From a checkpoint of a small image flow-matching model.
Data: trained on photos of plants, animals and fungi (iNaturalist), 155796 training examples, 23.2 epochs.
Rows from block 3 of a small image flow-matching model, named by matrix and row number. Rows with one number within an expert belong to one neuron, the router's apart. Each number is 500 + 50 x the weight over its row's rms, rounded and kept within 0 to 999. All counts start at 0. Numbers have three digits each.
Before each expert's rows are labels from the 100 images, of 14848 (inputs lightly noised), where the router gives the expert most weight on average: "patch colour" is the nearest of a few named colours to the mean colour under the peak; "top examples" is what is common among them. Only what is clearly more common there than usual is listed. The data: photos of plants, animals and fungi (iNaturalist). In brackets: how many of the 100, against the usual share in percent.
# router: slot weights (model.blocks.3.mlp.router.weight, 8x192, trained with AdamW), inputs 0-95
# gate: expert gate (model.blocks.3.mlp.gate, 4x384x192), inputs 0-95
# up: expert up (model.blocks.3.mlp.up, 4x384x192), inputs 0-95
# down: expert down (model.blocks.3.mlp.down, 4x192x384, transposed), outputs 0-95

# expert 3
patch colour: black (42 vs 3.5)
top examples: order Passeriformes (50 vs 25)
router.6:467552588509487430531515553534511491527517492563537456487452502432396476454511463539601480477481512469466481500481492535555483451485448489479407530517553488528538547537582498470480472423440453644634552414515492480590524482556425445508480398487499526564542552499506461515519452476572566415
router.7:427484498515509557434492428524565489415528497533517613513449473452418428524553406540495482456457523594474452595517468414534477522422547490427541507571558464443459523623474389544480546495515452493543538565433407487508556528559522413496414573422565458588512509421525540513498447517451513493
gate.5:469520465549524556512441527583595493507434573507559468564545522469479404555564480495368489548501493545516520472440449503550455462419456472493530501428558500513539561607519501462455534543390490506570495382526543485511529508495476492535415520563481413555539472586475457456525487594521512501
up.5:434562541521543558517498378543564520497595454522472469450437580505493528480557424445450478542553607568461505538416501542438461454400593503538504569543527499480454460543487500512506496473425526476614546397455494552440463515519494535507505508492479470489542490576522609530549424484588565515
down.5:460548538497492547467601475513578423523468509543574416498522540423492448562520411476433490499515484452583465470422559588434443375397521465498566558542508554480505511531538579568388487499529496407554483417512538562463505483376464466488466558520533447525563513540527569508449468534620539572
gate.6:394474517504455516477516546433516527461507471599463488501583446554481449529454504555508594515470598564413528475482646474548552511503425520453562485442566643461506533547483496512512495554448492521488583498442510507488474557449473548450366515499454563518524594483457527517455538459487419489
up.6:515389582468618496515543482492571572459625534519527556504420483433541486542520455535468505443451467467488425582546385515442465548482487470532499494467477503564499458519556536492455482631531477415512486469555547518529370468515511489526580574431514459390473485539640518448503487471515488466
down.6:512460634504562530453388496473577601549584473542514527551482525488497500557448470571490529443483464540536513450525458543441530503434512489467497478478483443586527493517500632473503502567522469439530539492506560608472474481548487439527576551449577494413531562494614506507505487529476557461
gate.7:551491458454466525440447447452593470450432487458554438468475436570533482426385512565506523594574415519478537543526442530471423473550461487429540447475480463527523473473482578475479418503414424443494505537508477525549518465524557511457429521411484528538482524569597516457394441428562493551
up.7:461501410573463472529449484514593437447471588433497439544542479555482405420384508505455601512544401521464577546513452528427454462527505493402538469548430457510526443485473580459545489478454480504479502514496441519521540376559508463498439583418435568481455531546548501394449465494567493550
down.7:464522438436480467528473491509525475411458524411480498491526510590416400488385487547427562519493511493543530575504418486499472546524456522427530476520474516458498420490452582505592482475471485451556443574498494525524523414527570389407475628395444581516491576527559513471423470469609594573
gate.8:584450499518512521516511501486529462541469468492485504552511524503433601515420522525588514460481479499436650519497499495474537520536497599565511503521463535535519528569478590468564472470463514516506481493545626531515489506482499545516430493421495421530554529493525456564561412507513522466
up.8:528402504549502467480610487506537534545473501531485507560503536502469491507332567561596484515513549441495437476546480482498575526503526483605510555467481532566503517479494559551593455556536462566513484496427574473488617454537465562515510458482480416456519579427599523585558454456466504477
down.8:553554458532549469524490510535596494397572571528483549532415556510471529584540446403433459486558586525488430467569501481496528474527543476441511489569528504442503542388538414490472495531477499442561511448582490514442504478495481541519556543530507563511477545470411502456495571471527433492
gate.9:484511487540472481548520610451440483522519514500477438565507426417428459435446432619516549509400461569517414533423434445571519483438552437399566448495432491440434440443525440465418449535408479564561407562515503552491502503533483503516414500438515504509494495467574417509543424497572491524
up.9:480502512447453460423512542424512525460476529536470522537549450505452465505481513441577460455506429499592493519432428581438510462488562463485529509501591353460477378485521493603477554491438497541495356480481514444492494465497390411497469524589533457500511498540473541515546552481508458537
down.9:499519476518501471478515440569525554420500459498504457473577416583466503526493533413552452454517458436412468486512596524514460440499483527574554512470558498486473520448514518567448479527534574485486446511486427495491588652566561482510545485583546547507573496559475517541539531506436550556
gate.10:462426506512551402556531389579549482502508501525435540499446496481484559445523444493488448556505502418471496501523502558520561514445537417499462617423558522459549402434432407454476519538579570534503472590550537544502445521449483435406512458454445493587532591527523509415509453533545394511
up.10:493535510455472542440502551478429567496469511448594480541510483462448488523448538433480561483426541599508488477476453421541402476467492620552548388540433454542574533552536531499492477452457371482473591438518415478508554473482528513534488608519519463452481397459474504596482554453446623519
down.10:477383557525492485472476522472513424443417412554467541542553487448481491436434442561462417423430544513448475478469491535539546473456491517519492587459586484523548489451427481451459551376593523496538558546564505567444502596490436557379532524481486389561484653518549460463504425563513531481
gate.11:473464447382511444497470381563514533440414575554493542468463512497514505490451505459565529516547488469559548580572545569482483581494487423454436555502486456420496469549474526478553534457476479497568471511511382499518497547423464455510480593484514413484449482510673459509519546560557483494
up.11:465486467439522442483456382554542459481474553602512531478509516498546524480413538516479489497552493431575548554560552621474498554485466460480426565515430490491518369498533485488546555436494475475601444563575479487473482508503481426477503567480466422477507470482671497494530516612587499462
down.11:521458467472557490398407461472539476465433517538485553471525575456562557531409497535492522482589522402522483473574505554436486485387394486472462541517491534503531447504488482458598530448494488360507442545534482504509542502451521441399450595469527412486471440398622532499510531596529471447
gate.12:532399507544564527576531400546540435495420490534479471473514603582541445341482576489455496510510452551416543385481506509545481446495482452420448475426507390537455506509491511497493465450460486441441595498408471421468514492483484614542451509614457530467522504554543489482558483558545460451
up.12:531426524566582561558527396576541474513434470503472475427508560581488440404480627515439541536511517473466506351523520481558493501472442484468478463457507391448452517458490461534458495425439553466493602478401526384451505498468438512560459502557451503477539478530550521472536469528504485420
down.12:582490437529436491540522521475542493609458550564592472552479446488485485526515498509507532415525406492523453603482487544450539503449541562552542514607594493497546476499563454474486583516583574569433430527508501491493530501539562426492540442376425441490508535525541520557476526456438521515
gate.13:420469530504572545552529475541413370536478511520421499479475472509558540495411390517469424499584470500578482512575509504506550513535466406537479530472505526530481495493449526502575450616496517510509532405449544414570445432523625559499585537453502476482479515410494529444535502494489499543
up.13:503460487513574517565472413584478428543520471508455513530428490579529515516449456551464460439527491559559473549545501487583574531493512370505518592446525448494438589562476426550597542564486474545479480501458515477504506497520608472535518504491622526504537540463474520476495491418476462509
down.13:609527519528514550500493573526478491574498478538602510526497493645504531547515617555545527556548490538510531500516513534527569485507539521459572498476501500358447619545476516521498492396577540487491434504456569462453565519432483537580464472492488526461485470455510488516465449497624459437
gate.14:501491475424558505443529457563515520508573522520534481563464500545508484589455470584552459529510548582558477477426465480451526537587520554497532482556521523433545431496553402431463481672641424475433534530485591500569364402447446527428504576460466585497458575485575507538537467492517502585
up.14:514449464368489574495499428484433542492532506592510548455454498507472456524541517498538475454514439579504484597402451545485471472572487556427522484493429508543557514500510445532514452575576481493428474535553544396502452456417433526467444547416491607572369560507505549542529452494524401538
down.14:530465469489513512473500460447529463545534466542543550392527469491502448550530496459504439467487498508407484510589523536497568512567452553491486430527518504543495572443585526547455452522494479402541502500505481375491514620503536523496557438425601497543478554475463562471538398580509445468

# expert 2
patch colour: green (45 vs 2.1)
top examples: phylum Arthropoda (70 vs 30.8); class Insecta (69 vs 29.2)
router.4:473481435539486557556529469568438481426500420553479472473536492501499591560591482495550519569466543454550543432491549532564467476488578505403416360496498579500516405566527533503478433558556520465563566570540498464508509461429588513513460570502557491480510586480565520503573521458441474482
router.5:530503564579586506537443457524403532525450556528407507492531567564449533436509544589499503490507580532497459458556485495504424503547492546431457427450541537452536496525449509510558483497568392475592497501496475540524530459549520400508454541423429461510530520543552509519536503474457501480
gate.5:468505516515456443521513388470522560451538522435429523477578510462503444427419492457456431505498507585487453477557562463462454447549507501449539542582597495419525584532510521484502503445439432505579513519497518431511479449434478545477533406604435539567465479549457468488544524516499511536
up.5:484485606409589504498498489517514436495496429575416525455487521515523560516516557467470507617530453468484471550429483492438440526508458463514637509463587442444505548432487430467580583479525548455451516537418541429461487500490434462469487552536505573441437443470535466464498542557446543565
down.5:486472520528474501560423501527495468547470393556556569446421516467491531505566555419424391502525547533531455483566466469451462483579536514559640445466494609469494575515491492453506540516473489535498456500403522483461407492502454505461454556519452579505505442469553558560530519521498556578
gate.6:407521480425541501486474443601482492449465510373499476453542609546510562523481482481526479597562517462395514494465462538460482566539476541460477401530433575524547480564462379564456531438595526555577516510464563499545496443464595496555493456461477442476473522508534451487480458559544433519
up.6:395533416407577550577489441582421443475502516466502461414530584474528533514519573504492436432485585500459530540474455456488473547527498524449445467439404553451474531483474487459473493419502525652475493624502585491601476472496497416506498441550515483461597524481497484503447560592400473435
down.6:492532425413532514528534575492485535462358515519498543423506557490527524527522482469455483548494548415591503459513508537486506468455495535533556572495507517465571503421474463553525473440534500524472541515467527562536640415428484523480523451474474497411479488508520480503396575515564625498
gate.7:527586541502487541518509501472550572552525471409377475524604545525506522520577519528503559429538460439390433525459552503522434512425503528472427594544546526487452511602589411429524436537438472550547546478420492447469477571454460507590480466506500492503456403568485492585482507496534439507
up.7:549573498507495533485534506491567576545558486422417459523602536531511509499571522511462519389534484458435488525443566505503428529411503501481414639560559482477453511579579416425536453539428495517555542506423483450482509573442451494615467450493501494477464400578492486603491496498557441476
down.7:524509412470448501470567420479514535465369552555594540571475561526509418462460507505483398438503592537559454476526493482366511504568551551500518593462430487515509452515504581497533633415525530452536587546526539495438536549528452469543543541533431441496534496559473496579427537486412481516
gate.8:504586454544611504603434471479603461590442490458506495455530521394612545551440489548500489412500542466511512492449487504432482468514485508458540490544523473427429487521542468417415489421552457472536513432517531512433591494482440486489475448516442573534595513501524490490524476483448510552
up.8:559500432487602492567452505447546427519487527473522520569494522432596462571484519568566448475514492472502563483451500497455483502497498540493508551520481441488395479503521484395433488462497478501513503426557521490421488535524483502471530478530449658468555509559557410472508490497478605625
down.8:498533478532569494464571480550586425467540449546502509423446572405604530499492474508587534521491537556498526460475434485404413466430477494546519477492503505471454564486457539476439496425482436500489443449521490470478540494587485481522460519455465613530531407486520441502482466462424557525
gate.9:502495513528518573527474516508428508485422551578489496584467490529542552527527578536446530454506514555570513424439441642477439392529445431472648508599536528529434507529458457463496463556478452460479532532454577518574493491442498525478567412499487440512489483444470521436551447543442520536
up.9:457424522508450475534506527488466538504522490492611483432548572528496502570453472441546442509586515497363522524546551336481460544529508572562428482484454526478591520491447506587447585385476496523391506419560451472415523546498516524510470545444582490423501472511520500517427534512524439461
down.9:479466423493456497523543503471344428492474458532540401487530539451467512568593497423507467535549498513504616498472491479522570512546532548397479366595550566461553552440472425430475620447518564486468530448493475513433479526548559537575517496512482567576556545506628524551447486408474570494
gate.10:452482490491537470372452421483426500500420455429512516520565554478497452536599473583493438502520563510412488503519477445460476569445510484462337516517482536486438413499463484557504471512521569489526412454454489564542480543519479480413534579500428498410500464505464486567372540574510454516
up.10:435506571518616480452444382560574478495424574579551472499545440379506450494481439543462514429432441468500439512508468419481380448489504574476407471501547520388429423557489509548458462490430423589483495517534548506498445447499500463554566527492514452489570466577509422507455474536473519473
down.10:565518555492565513558537502549560446503509590562401470478445508451632510396489556499491567494512512449559456518529448530544475515452458565519517455504516449446397466572546473499476540514413429534468561466531580544475453411436452450578514468462637458487552445510540503470442479536435506393
gate.11:486505561522569422500455413519481485496512534495509498493522518470510486429477480543424504445499389470427427475492634443486499544566384439561491519592513462471496448641519512477536501401559423484544463511512564437445413515511512424473518505451551462518479492442527525517502574533581475513
up.11:492524526542574421565457424500553496542572523469552457495422466540408482498564436519430469507498503495420495548491599404507464532517488429564461486562451511591484480643517540509496494454556492457470492581519476450437522493544505427517500447527511488453505543509499599536490612503480520530
down.11:495413395508505572485548457570466510558421511495621447500487593446439558617492513536450448517495540554446493447469520544453461459584408490498503443540470423463488569478427506443541501565529458438450467468517465545561599460464572497621566579493481520533492591512408514556516650540394401478
gate.12:467522517457513503488545532433398418465422453517580505460466550515538392431433577504527440574498607581514588525521537550574580432523475525472553498496583594515454474437458525523540472536445480437569523546468445544527540494530512470580466483446573458416460507482578544472504488498487508439
up.12:521477459566476535524486493566570560511569564493411543513540451529429618540582454451501540448489394461447437478521505484491444554428535472532440476456419385468588548562501460476527511479584557518470479497488570450488420516452463473450521530545416550594507465482468396484498533457544467568
down.12:437544487560501418466483504614453495381552543455511586511482453522447449486530476450461547515472538514470575441479542448567575534441523602556459546504507515566505506474507614437526577497537575482541432646506472538575514489530455436524489564560516441488466478502556618511499490502489433375
gate.13:587482509502582457602553516491534465471486481460508511522439468505459491394496547603465439544499554485512477521558453492406561471572446543508413481498478484565515470536501530592473480478472562497498541443505514496488513570492504565456525528596440502515503535588509462391546545414556551540
up.13:559493409501532476589449428544462516493494432528537470598519500509538580527432583419509528463462516427498504401497459405501533551589490492471441444571507449473499503466519455531444418474478560474549503469548447453516520519447429599366517488482451534421547506564429525528474465514546470482
down.13:455505407540507474531406397594457526497561435526540500504472498563570478488485579452529581467470556480568560500510477458416558520526499533470477501580544522428440460534419458481489422486529518481560418495567508403562496485596551546339509493456573442488550504513439466541521539475581500479
gate.14:429395504499363496474505470479519511455530482554560477491488491514589462540428534489477533550528344448456454588491425438547480528486594457434508466490418527404452429512546471444452523465397486559585520519495539552530540563522468524462569462513555505514530446460430439526498486527542523532
up.14:586446544521571487497473551486555519609536461407382525481552452555476520401400623527497532565525544547458495434437571521498539462439481565525337482550493446579491525547461464532452480555476531509484483488482515431516539516497504620400515630612504484439497482552452536468528467521472536493
down.14:524474489476463441373549493484601557472552516492529528550448493451537540525464552521445496576500422580516489526500534483530505502525555421364466516512538521483400448487549437443441431577472579532528478552563483514483445557533423498511536572463512427492480478477465467537345487507504516529

# expert 1
patch colour: white (100 vs 5.7)
top examples: class Aves (87 vs 55.1); order Accipitriformes (26 vs 3.9)
router.2:530530408495463518608459588425462485533497574464573441589503552528509545563487467485518441469575472462399411576532559496466578451506587560527536534432507489513477545499438530457513517554470505477485494548538605596467424470575555457533475415497501457539494528549533398521581466595540471482
router.3:549407577517603523560515512543510493455483560526486441466518596550530593458546557436516456539416495548523489395583520555481508509518554543422493464433492440531464555453558561529476469635543485532510546464514533424464506464483421498552426506429466544525576503583514482474501524423491490448
gate.5:507527482490456575466481425505505538492476468569408477510522428458486495519514485451477524513468477494558474492491490515550521482491492521440507449516557539602474497462560533441419517421535546542593501464453455559535544434376481527547372534543543448520503513520440448514479439412529564540
up.5:460475491499560427570470544502621481489553548465568556502447543585519448457509521537528491500566544530432567508544514498458450571498477561564472564468445473430495480568475471574574528512492399454438548463530548489446360530515480519475572458465513518514470462501525628498506581573450508461
down.5:444439538429514533538503448514487451530558603528512496550452462559497464518502508519423438576487549488475513462554548597429511529507509527564613535425477508514523443453471547494495504402571486509557496458387449565538417463362498527558535560541638472409554571472500559505506539503512574394
gate.6:501460497557490529640477462525569511422538493483527471514554517514426532483477490466459465493516591526440482457500595499459589583491435599514395447537511397593516508555496489500513420498462468498476503528468505514473527508462495479466553487579550475465554460422432413393519543486446471438
up.6:504543446483503479569474466502386461598471498511465485506584496553439416524498397480579441448560499445656562503566453545483516514526503466432451544528468553512542440508505488463437480518504573503472498545491546528477536377565519478448505533508563431589548486592490502539479505452485604449
down.6:558478479431456445522511463525423478527437447514490523476549496506440460509521544596513529454465534471542534442586487549550546568540481508389491566486456549411476560491575426482418525506513578447429527455520515606450545526512519530536502451537574513561460590589447498370560489478504506457
gate.7:558571520542538478481458459499551562492398511469440530482505517534545467569507491462417491546498561534487478502542608470414408519563514538528584448545569528543469495493486475436518445506509466439616463547621456514620513551555511492545371521555515486511461544473523522526496591574504522444
up.7:534475443515499412535432417438475503534488468480534603536540424541487452492527549525488521485536481505435462420502518472417435515468574571505484435543553547506571491518537434562568550452435549521464527536574517466648424503594393492504454521551453530516517598559487396562406579497552464460
down.7:532582478504475465437436518467421541524607495499561527513522490421499506533519634553487501496444439482421500513509489477532568567442472557407373529478569446437554555481559533516623537431454501481508572438470430496527503455626513485511471497537524519470482378535565413507420469523396430540
gate.8:597446562544560481596529591448538551651419467482490408510444514502578540540480597441480504391471456355472510483611500448555618523472464545517546520414546421462507512426522511545537504484488532445402520494560476406478535526512485518530490435461448617414474476495506617466533451560456509555
up.8:590525524601481518498499555454521520689515514432564468549446531478520507544519539509478439495432511457475442560474489485511592499456447527600470544475585474487428494451440536568520425502457510459535470475427423440504524522601549472500541453498429624442501475521514546546419542582438473422
down.8:543446482568538538364505408547491455463629481524457512556528454529462419491544457489481531548492540577526437443488437449471480572515494570493438526547451570494510440561441508468519484449508477573594491531404516510536468430507588531446575540565559441538451567417494392470500465465496490538
gate.9:576486560503548531460457528552560575532427461495499511497479558464484444589583544518462562587492563496509506490433492441513442463426349507494548436520523444481420461521594374496596440486480496519483480454504572529470473522389451525463517579574513454485441511422559433460432542459463499591
up.9:526522561499523552456472493540491600547472470530451490476477607475527499495603460484491523591498525461563579482439507494427480521523397506491528494592528455461399504507593390464528467509504453499553453468388547501542445486351420498486496512550607387525455529466548465535509533507458543584
down.9:506539570521536589483480485556497544565449501553422467551431451445502465541558471483491417546449496447540541567466538423429454493484381471462568562649544472525414408524554450477559457483458469570555510492499515548481422456449442458542542496461506461498443506468449452446532494541445490501
gate.10:463484434536498600587419501428304479554457494551490465498528496523485462478402555463532486544595569494572542465560489453465514513503559390438503496517507452545471444466443522427500633483562466548490495619525494580491446531494492530425538483487581481516553447470542515449608536519441511521
up.10:485517520483489435397540452485616539501525470454477555470433525496556559537571383519547529592443462522482449528561470568526513426490419489657498611511503530484537575533515418525473432536464524487515467408560528427536533413528515555593496522513489526531450531492510519489470465474553436477
down.10:409468521479519423521446522432565562411567463549502528514530497565541408480454428537422460482539486587473482528555400490532548535606496467509485530457511501575549492451448499467468441516521495472452468426554498401589568463528433536532536457496516439548440541509477444502516522472472434391
gate.11:585525581513589512575517532458481515554448432521520496528520572523507527532514506506479543504461500457514451465567489449461525481528435515537527456510513452563511523503540529459538472529450541476559588428429519384495499574464520584492448397407584497467497543410460542495485536728461563444
up.11:565542553508571490556543503453517513528464468523533548521483554474469525478487536540474522526437541524535473471498514453475507498540419523537517492489543475568506521554527513467528455581418522464555549448422542385495443596467512575479500432439570478467499516451487524538439593745454571432
down.11:457500446510410532410521437534525452487529552410560534492516389466464452432454559455515512514505402454470474451436472519523528526443493501479505509453439496423534460413497489564451472404552522440410420527507499556507527359547437493482591628563481536448526430507584481485569517386546471518
gate.12:485440496523602437510503592488462482495526474528464483491498558498434486452553508577547524491460491407496452530403475592553595653450514411441390544581548447539391485471477519423565542551493443485564491534431488479439492538547484509456529500495540491455532535409544412498426469490484573544
up.12:528403467355431501482485560497453569450398422413485601522503549514483443418427507465443444472534572551499475503490516549633481505474383522482488497562575576574474497572518469510506559531470537418530496575515447560480511404492528527486535603545600502463490517551466566512523520449484482428
down.12:525430539479477475538526481522488514517502448458462508562480448358474497454474620514458466487494501498524465453532423561493516582494449430436494534558524509501490497484502518537412482548446525432588447573569477578505405487486405552454524572458613491516504412565444443545361413521537491510
gate.13:541562426537546512494410525528414465617421569454527514538434518427501534525496541483387485541456511447516520490406514472415505480549508478544454592440490538445539458600377553609449473559587508460504510498503516540453426450556530408570517518452549438470498529551421470515465483496437517471
up.13:479525545417523500440510493553517452532511551496588519539549525557482500557559536457496463544543535413487540518527510451434548507535493468517490524462474568462505572440470527486604414444542483396487505388443471463583439522494477530622542571455486496451417477469408505592441521575551507495
down.13:413500498506568437504540505509515507508552354510579477543510514587460471558531531516563529598556514434479506538512430562571552560477505477535471572530480406453557475561501516458560523522512561501460533472478561545570418520575515475492481536470501540375480480473517471603450514537450437443
gate.14:493529490480515422464482488435521407482494575499481479458539538499495547593524418553557534529535380537478420513499466486516401527614479433494478572494461436574540573547628457500443562474553498466406527399510447507503494460490421514454423612493463489501501525511460566477416520474443600508
up.14:486523530541475530476426524423484493530477464521534491527519496454551458498520507464553442471561428457496411513523440488541408451534505457555466490495517534604620466582597508462485514548467477451377483506449409475518438473509506467470448576405489454526485521530514515480439563545473651491
down.14:455429485549476582483521520430469557441392518504545488499437601504497614473493454501493444598576559549446348527546435518480400507455580620458496490449436466566557502589489466468533524555465452495450526491468468505473470496523539478526554517521496356434501580538512543575464543506456557510

# expert 0
patch colour: blue (41 vs 0.4)
top examples: class Aves (87 vs 55.1); order Accipitriformes (26 vs 3.9)
router.0:520443513561580524512565541556595487482502493494507613451442499409427517427455410537516447429513502624466504532538506446473480451405528490519460557471566492423438531475516533482450481512448435477555533585485529448524558487568496443520472508454555536560597514459503462527494494539581499428
router.1:522538588482494552545505474580536518503471467539556546476487579541413515546502531557463488519497522560469522528506490567520558542512545468533488495432457427471552465525483629504512548557536545637559454394438428534412485543546418537536530441464481451463461445475510505517590556450539447441
gate.5:561537461467485514584455496482573455446470540495498474427473544528522543544434596524446525499572577532433532489592530521482419444550443544533439440457567523472526531508460554471576408458558537482391530494413569547498464598562477502557453525451489526411567565461496521468502506544485485443
up.5:430511549424534451473495483434485551520459502539498493546509529418504484423535482520569488506517433513538408487534504480512549511488494472470559583598468520494467513532520525561456542552430518434581471535588427494481594457513506436480529464552472517562471476596542496583528465400472525569
down.5:464545553455450522542554432536475513554516471569479524554445469426506524515494615549535462465456466512571518473504509510482489483461521462531593525497445541571521400557516497546472467553416456453543492546625431500400552428511438494432480486585482547521435513561500558511557500461474484550
gate.6:461511478504546469539502474465517486463585460497600498510467529529489463467460487509570475465499523511455476527436516605549624537521594506475521505512468565497534527613479476543514486472482510556489540438437494534524477450478508543492532454532507530541504504464404475507458526426587463443
up.6:517530501584533419495473507456494410456576496510510470511484512597538505514431561563533481443496516507482534506450496539428468405527572511416466499426461502568441594585448536485498479435489517492460511508445457576495506487516460554507497475413435500534476497432383516512463481596595512456
down.6:545538514568488471556463494427530450409558546515490457466481543573540539443460563524563524516512541495575579516450515513411450413561560516434468435479471568567483525536441456449487503477468522507479485516396492565502512486497436602514534542479445446476531498423398552571459499633610476471
gate.7:497559455534452449486434526533525450517512583479504517449547509537458531506486558490461474547449532502546486397521481543477409466610536517565506538541454500521446458544543433487526547536584461483522464450425477385585499400423505482613466460597589448513509498468529448479563492452492420484
up.7:516568625514460511524503470543506515517497463416436560494492436512481467453510458481479494581579512472535486574415475501497620489529470439406497468503470465559414510537505549528556504468522530497639464506472480537541506481556493481398658484487512424473476480555505466563502550459613469599
down.7:521611550565452512511489500515482560528526503416457492510429444579496459496515563475480494520583572459548532555465501494464574519524456436433468454487504566518456543496518584547522494454503519499566463550527469527538477452552554468450642563531531455487493555593515498531539550503580508582
gate.8:426496417479503497552448509497483573505525503527449465486476476447410453497462552501475484618476477448558456507482483541455410539432464517413480488479444543490558501533493494567622466511593542536497439514622471553544548550502459526566477565584591520549528466583509391458518530428577440544
up.8:501578559480479561425492513491545418539445525487466526509514557481515490492545500478483440435474524548451560510535505498448554587497549491551524515554531465589455521444508584471404546551455535468531520526418456469479514503398554442429528456438449418465509498442495552518461432513449572498
down.8:500431545489466441534493631465561510499427588497525532471572501430527478513558479488440469573505490428484557555368593557463519541545503478572394475510520548584431533522526420516484559544511471454510486569533527465442435508532495467539504507472524491476450565511576525471421508495543564528
gate.9:472436535509527441480512533489444404554434530506503527496450411466567406546515529570493536582470443538580445557455546548461550464480475521475470455458512488560527455556459478485461539489484455496638444513400573480515544515502562442486432510421492555528522494454555463538473564430470510464
up.9:459499474517597482448488476467472392534451513558515447522514464480560421528508565540489534519450459545517489551453569457454567512448482495465517474519426550480515435516485478428490515456476465465633443525419508447487550510456565482564432524529527591525514471485535477489439582416501596467
down.9:478474520522487519450500468504504424483524508558560529517468484448619418576480546529522524560499422501592454555431558482417525489548451548507541406474438550418500475513461561483593554448470492446598434549451507499476567521585637485497496515419546558458497491555536516616475529405474575488
gate.10:549486441442463403378564493518470485486473517476476535447568529511406580445555510565450481571431561506506501424522574494472525521516505514597576514505439478406497450529473564573504571505519333473457500611427470538536559403517489459544545573448474475441459531493452533493458513501524463417
up.10:580496508507451453503480392511470424473499472503529524507428455527460608477541547522601577513497485423437509490579476496545578586550457451580553586418411482512505572577582433510541539497418421472490597488462444534521475423446598448473444526468462470448584512510507529519422546494484432455
down.10:478458537483489499534523542535403447467531428424442475501494382491520564461419518541547477576466476635575541498502503449564508535554457565456458528556438570460503487551493554453488618453469416486452545608485449437555531410436531551585485552553519400582507458447503531523474472499471483503
gate.11:436471537500548444576487481560473473497487521452596571477522460607487429484543516471447362423593557553468485399462547475521573583467550437499497516540431522437551442484561498469456526466513481455535544430525517496477552496466463493524513537428464493516453484432519501434481519456528558520
up.11:481436625532378457535595425560493471472456553509399487498492448524538443567479550494589489482452534529505560509599532491548571477432529477517504471417483477528508522431496488524489489469506526484502401409557590512630535591495498453459495498609500539494477516463535416458482506521479457530
down.11:479441569551329454568551524572472469441454539539429508475521558476480437569454538434549458503503507577480530517574559469524548483434529530555534503488507490515503453414490476454577573467481528495473441496539606496613493550492498479444507436613497469531479494470479468437492507531490521539
gate.12:448485493602608486439542420441521567489608433486496536533506461402442536510515453531472508474498459590458381533452490514534446560545484474428456546482489583423582535552470483491421519553495487520531449463484541521583482519422471492512488641445569462548580497462495464502425530323434562495
up.12:457469436526574461484595410530511515418580471506469499472517465552443519404571527362520431451510548606411379573491494479548485514503537486495530534492452613430623531507470453505454485525499495576510491581473491469576449461466520535562515615477553562502526561504462497426423457367495474440
down.12:560448554550476481459480441431495450511452491436490555448425476464514473479493603548514531527527443427590486482506475509537454459463466538591610489496528470462492450464484544530551494537525528426508463455560467545551513447453526435458523569491402587429423554470544480483461543436464525531
gate.13:427452579461618525577543518525532502358499470495391603531538497528496486425480442516487559500507584586511417463527492470549445445472524460478498559556421522497573549491482459471580448520568464503594500558570507464488540493592539506500483482512569470481469490425529578571562550517557560390
up.13:478434573502527484476458496471533487482557494435429542532494505498505483406503442545457473439439547571481431558520536456456485539542505508423492548457481443426488470436465517480500515524544378588531411546486471457531479605632496468488532488502485478509480460434544600582558624535511499487
down.13:536371453543404474480557461425537559617497539433590450434461534534480520538499510474495450455472416527506547513488503513410512600571459602547551545489515484497481455426455499557478527483421526399488513526504522491556495554479469483487468569453454552447494535544488530500515470547468503577
gate.14:461492476489481553582547548459501510470407572447441439484558514497491556545478528531493591559523552456563495448468535532500501509421492481481461535467511509486488493565575490493493478445488519543522521515640439533503525390536554588338504539553554447475587512583439501513545586337523586467
up.14:514523507518438442470489560480431469473548408487515512526513587518546527446500486408573535441526483503515527482537490510507568534552483519524449507477478516500490499354391507475393484521668548461471499577472579497483572583583419465500445416402491547459521523486605390595430539517522485549
down.14:591536530525545454425522542516544453443617449526576525556536471482516409380498440414489422396547467490461481465502476494546568514533442580452485484503467491521471548388473512560523527522525508442471519464430441465517496615506446439620481445482459552515481516432498422552394398560463416521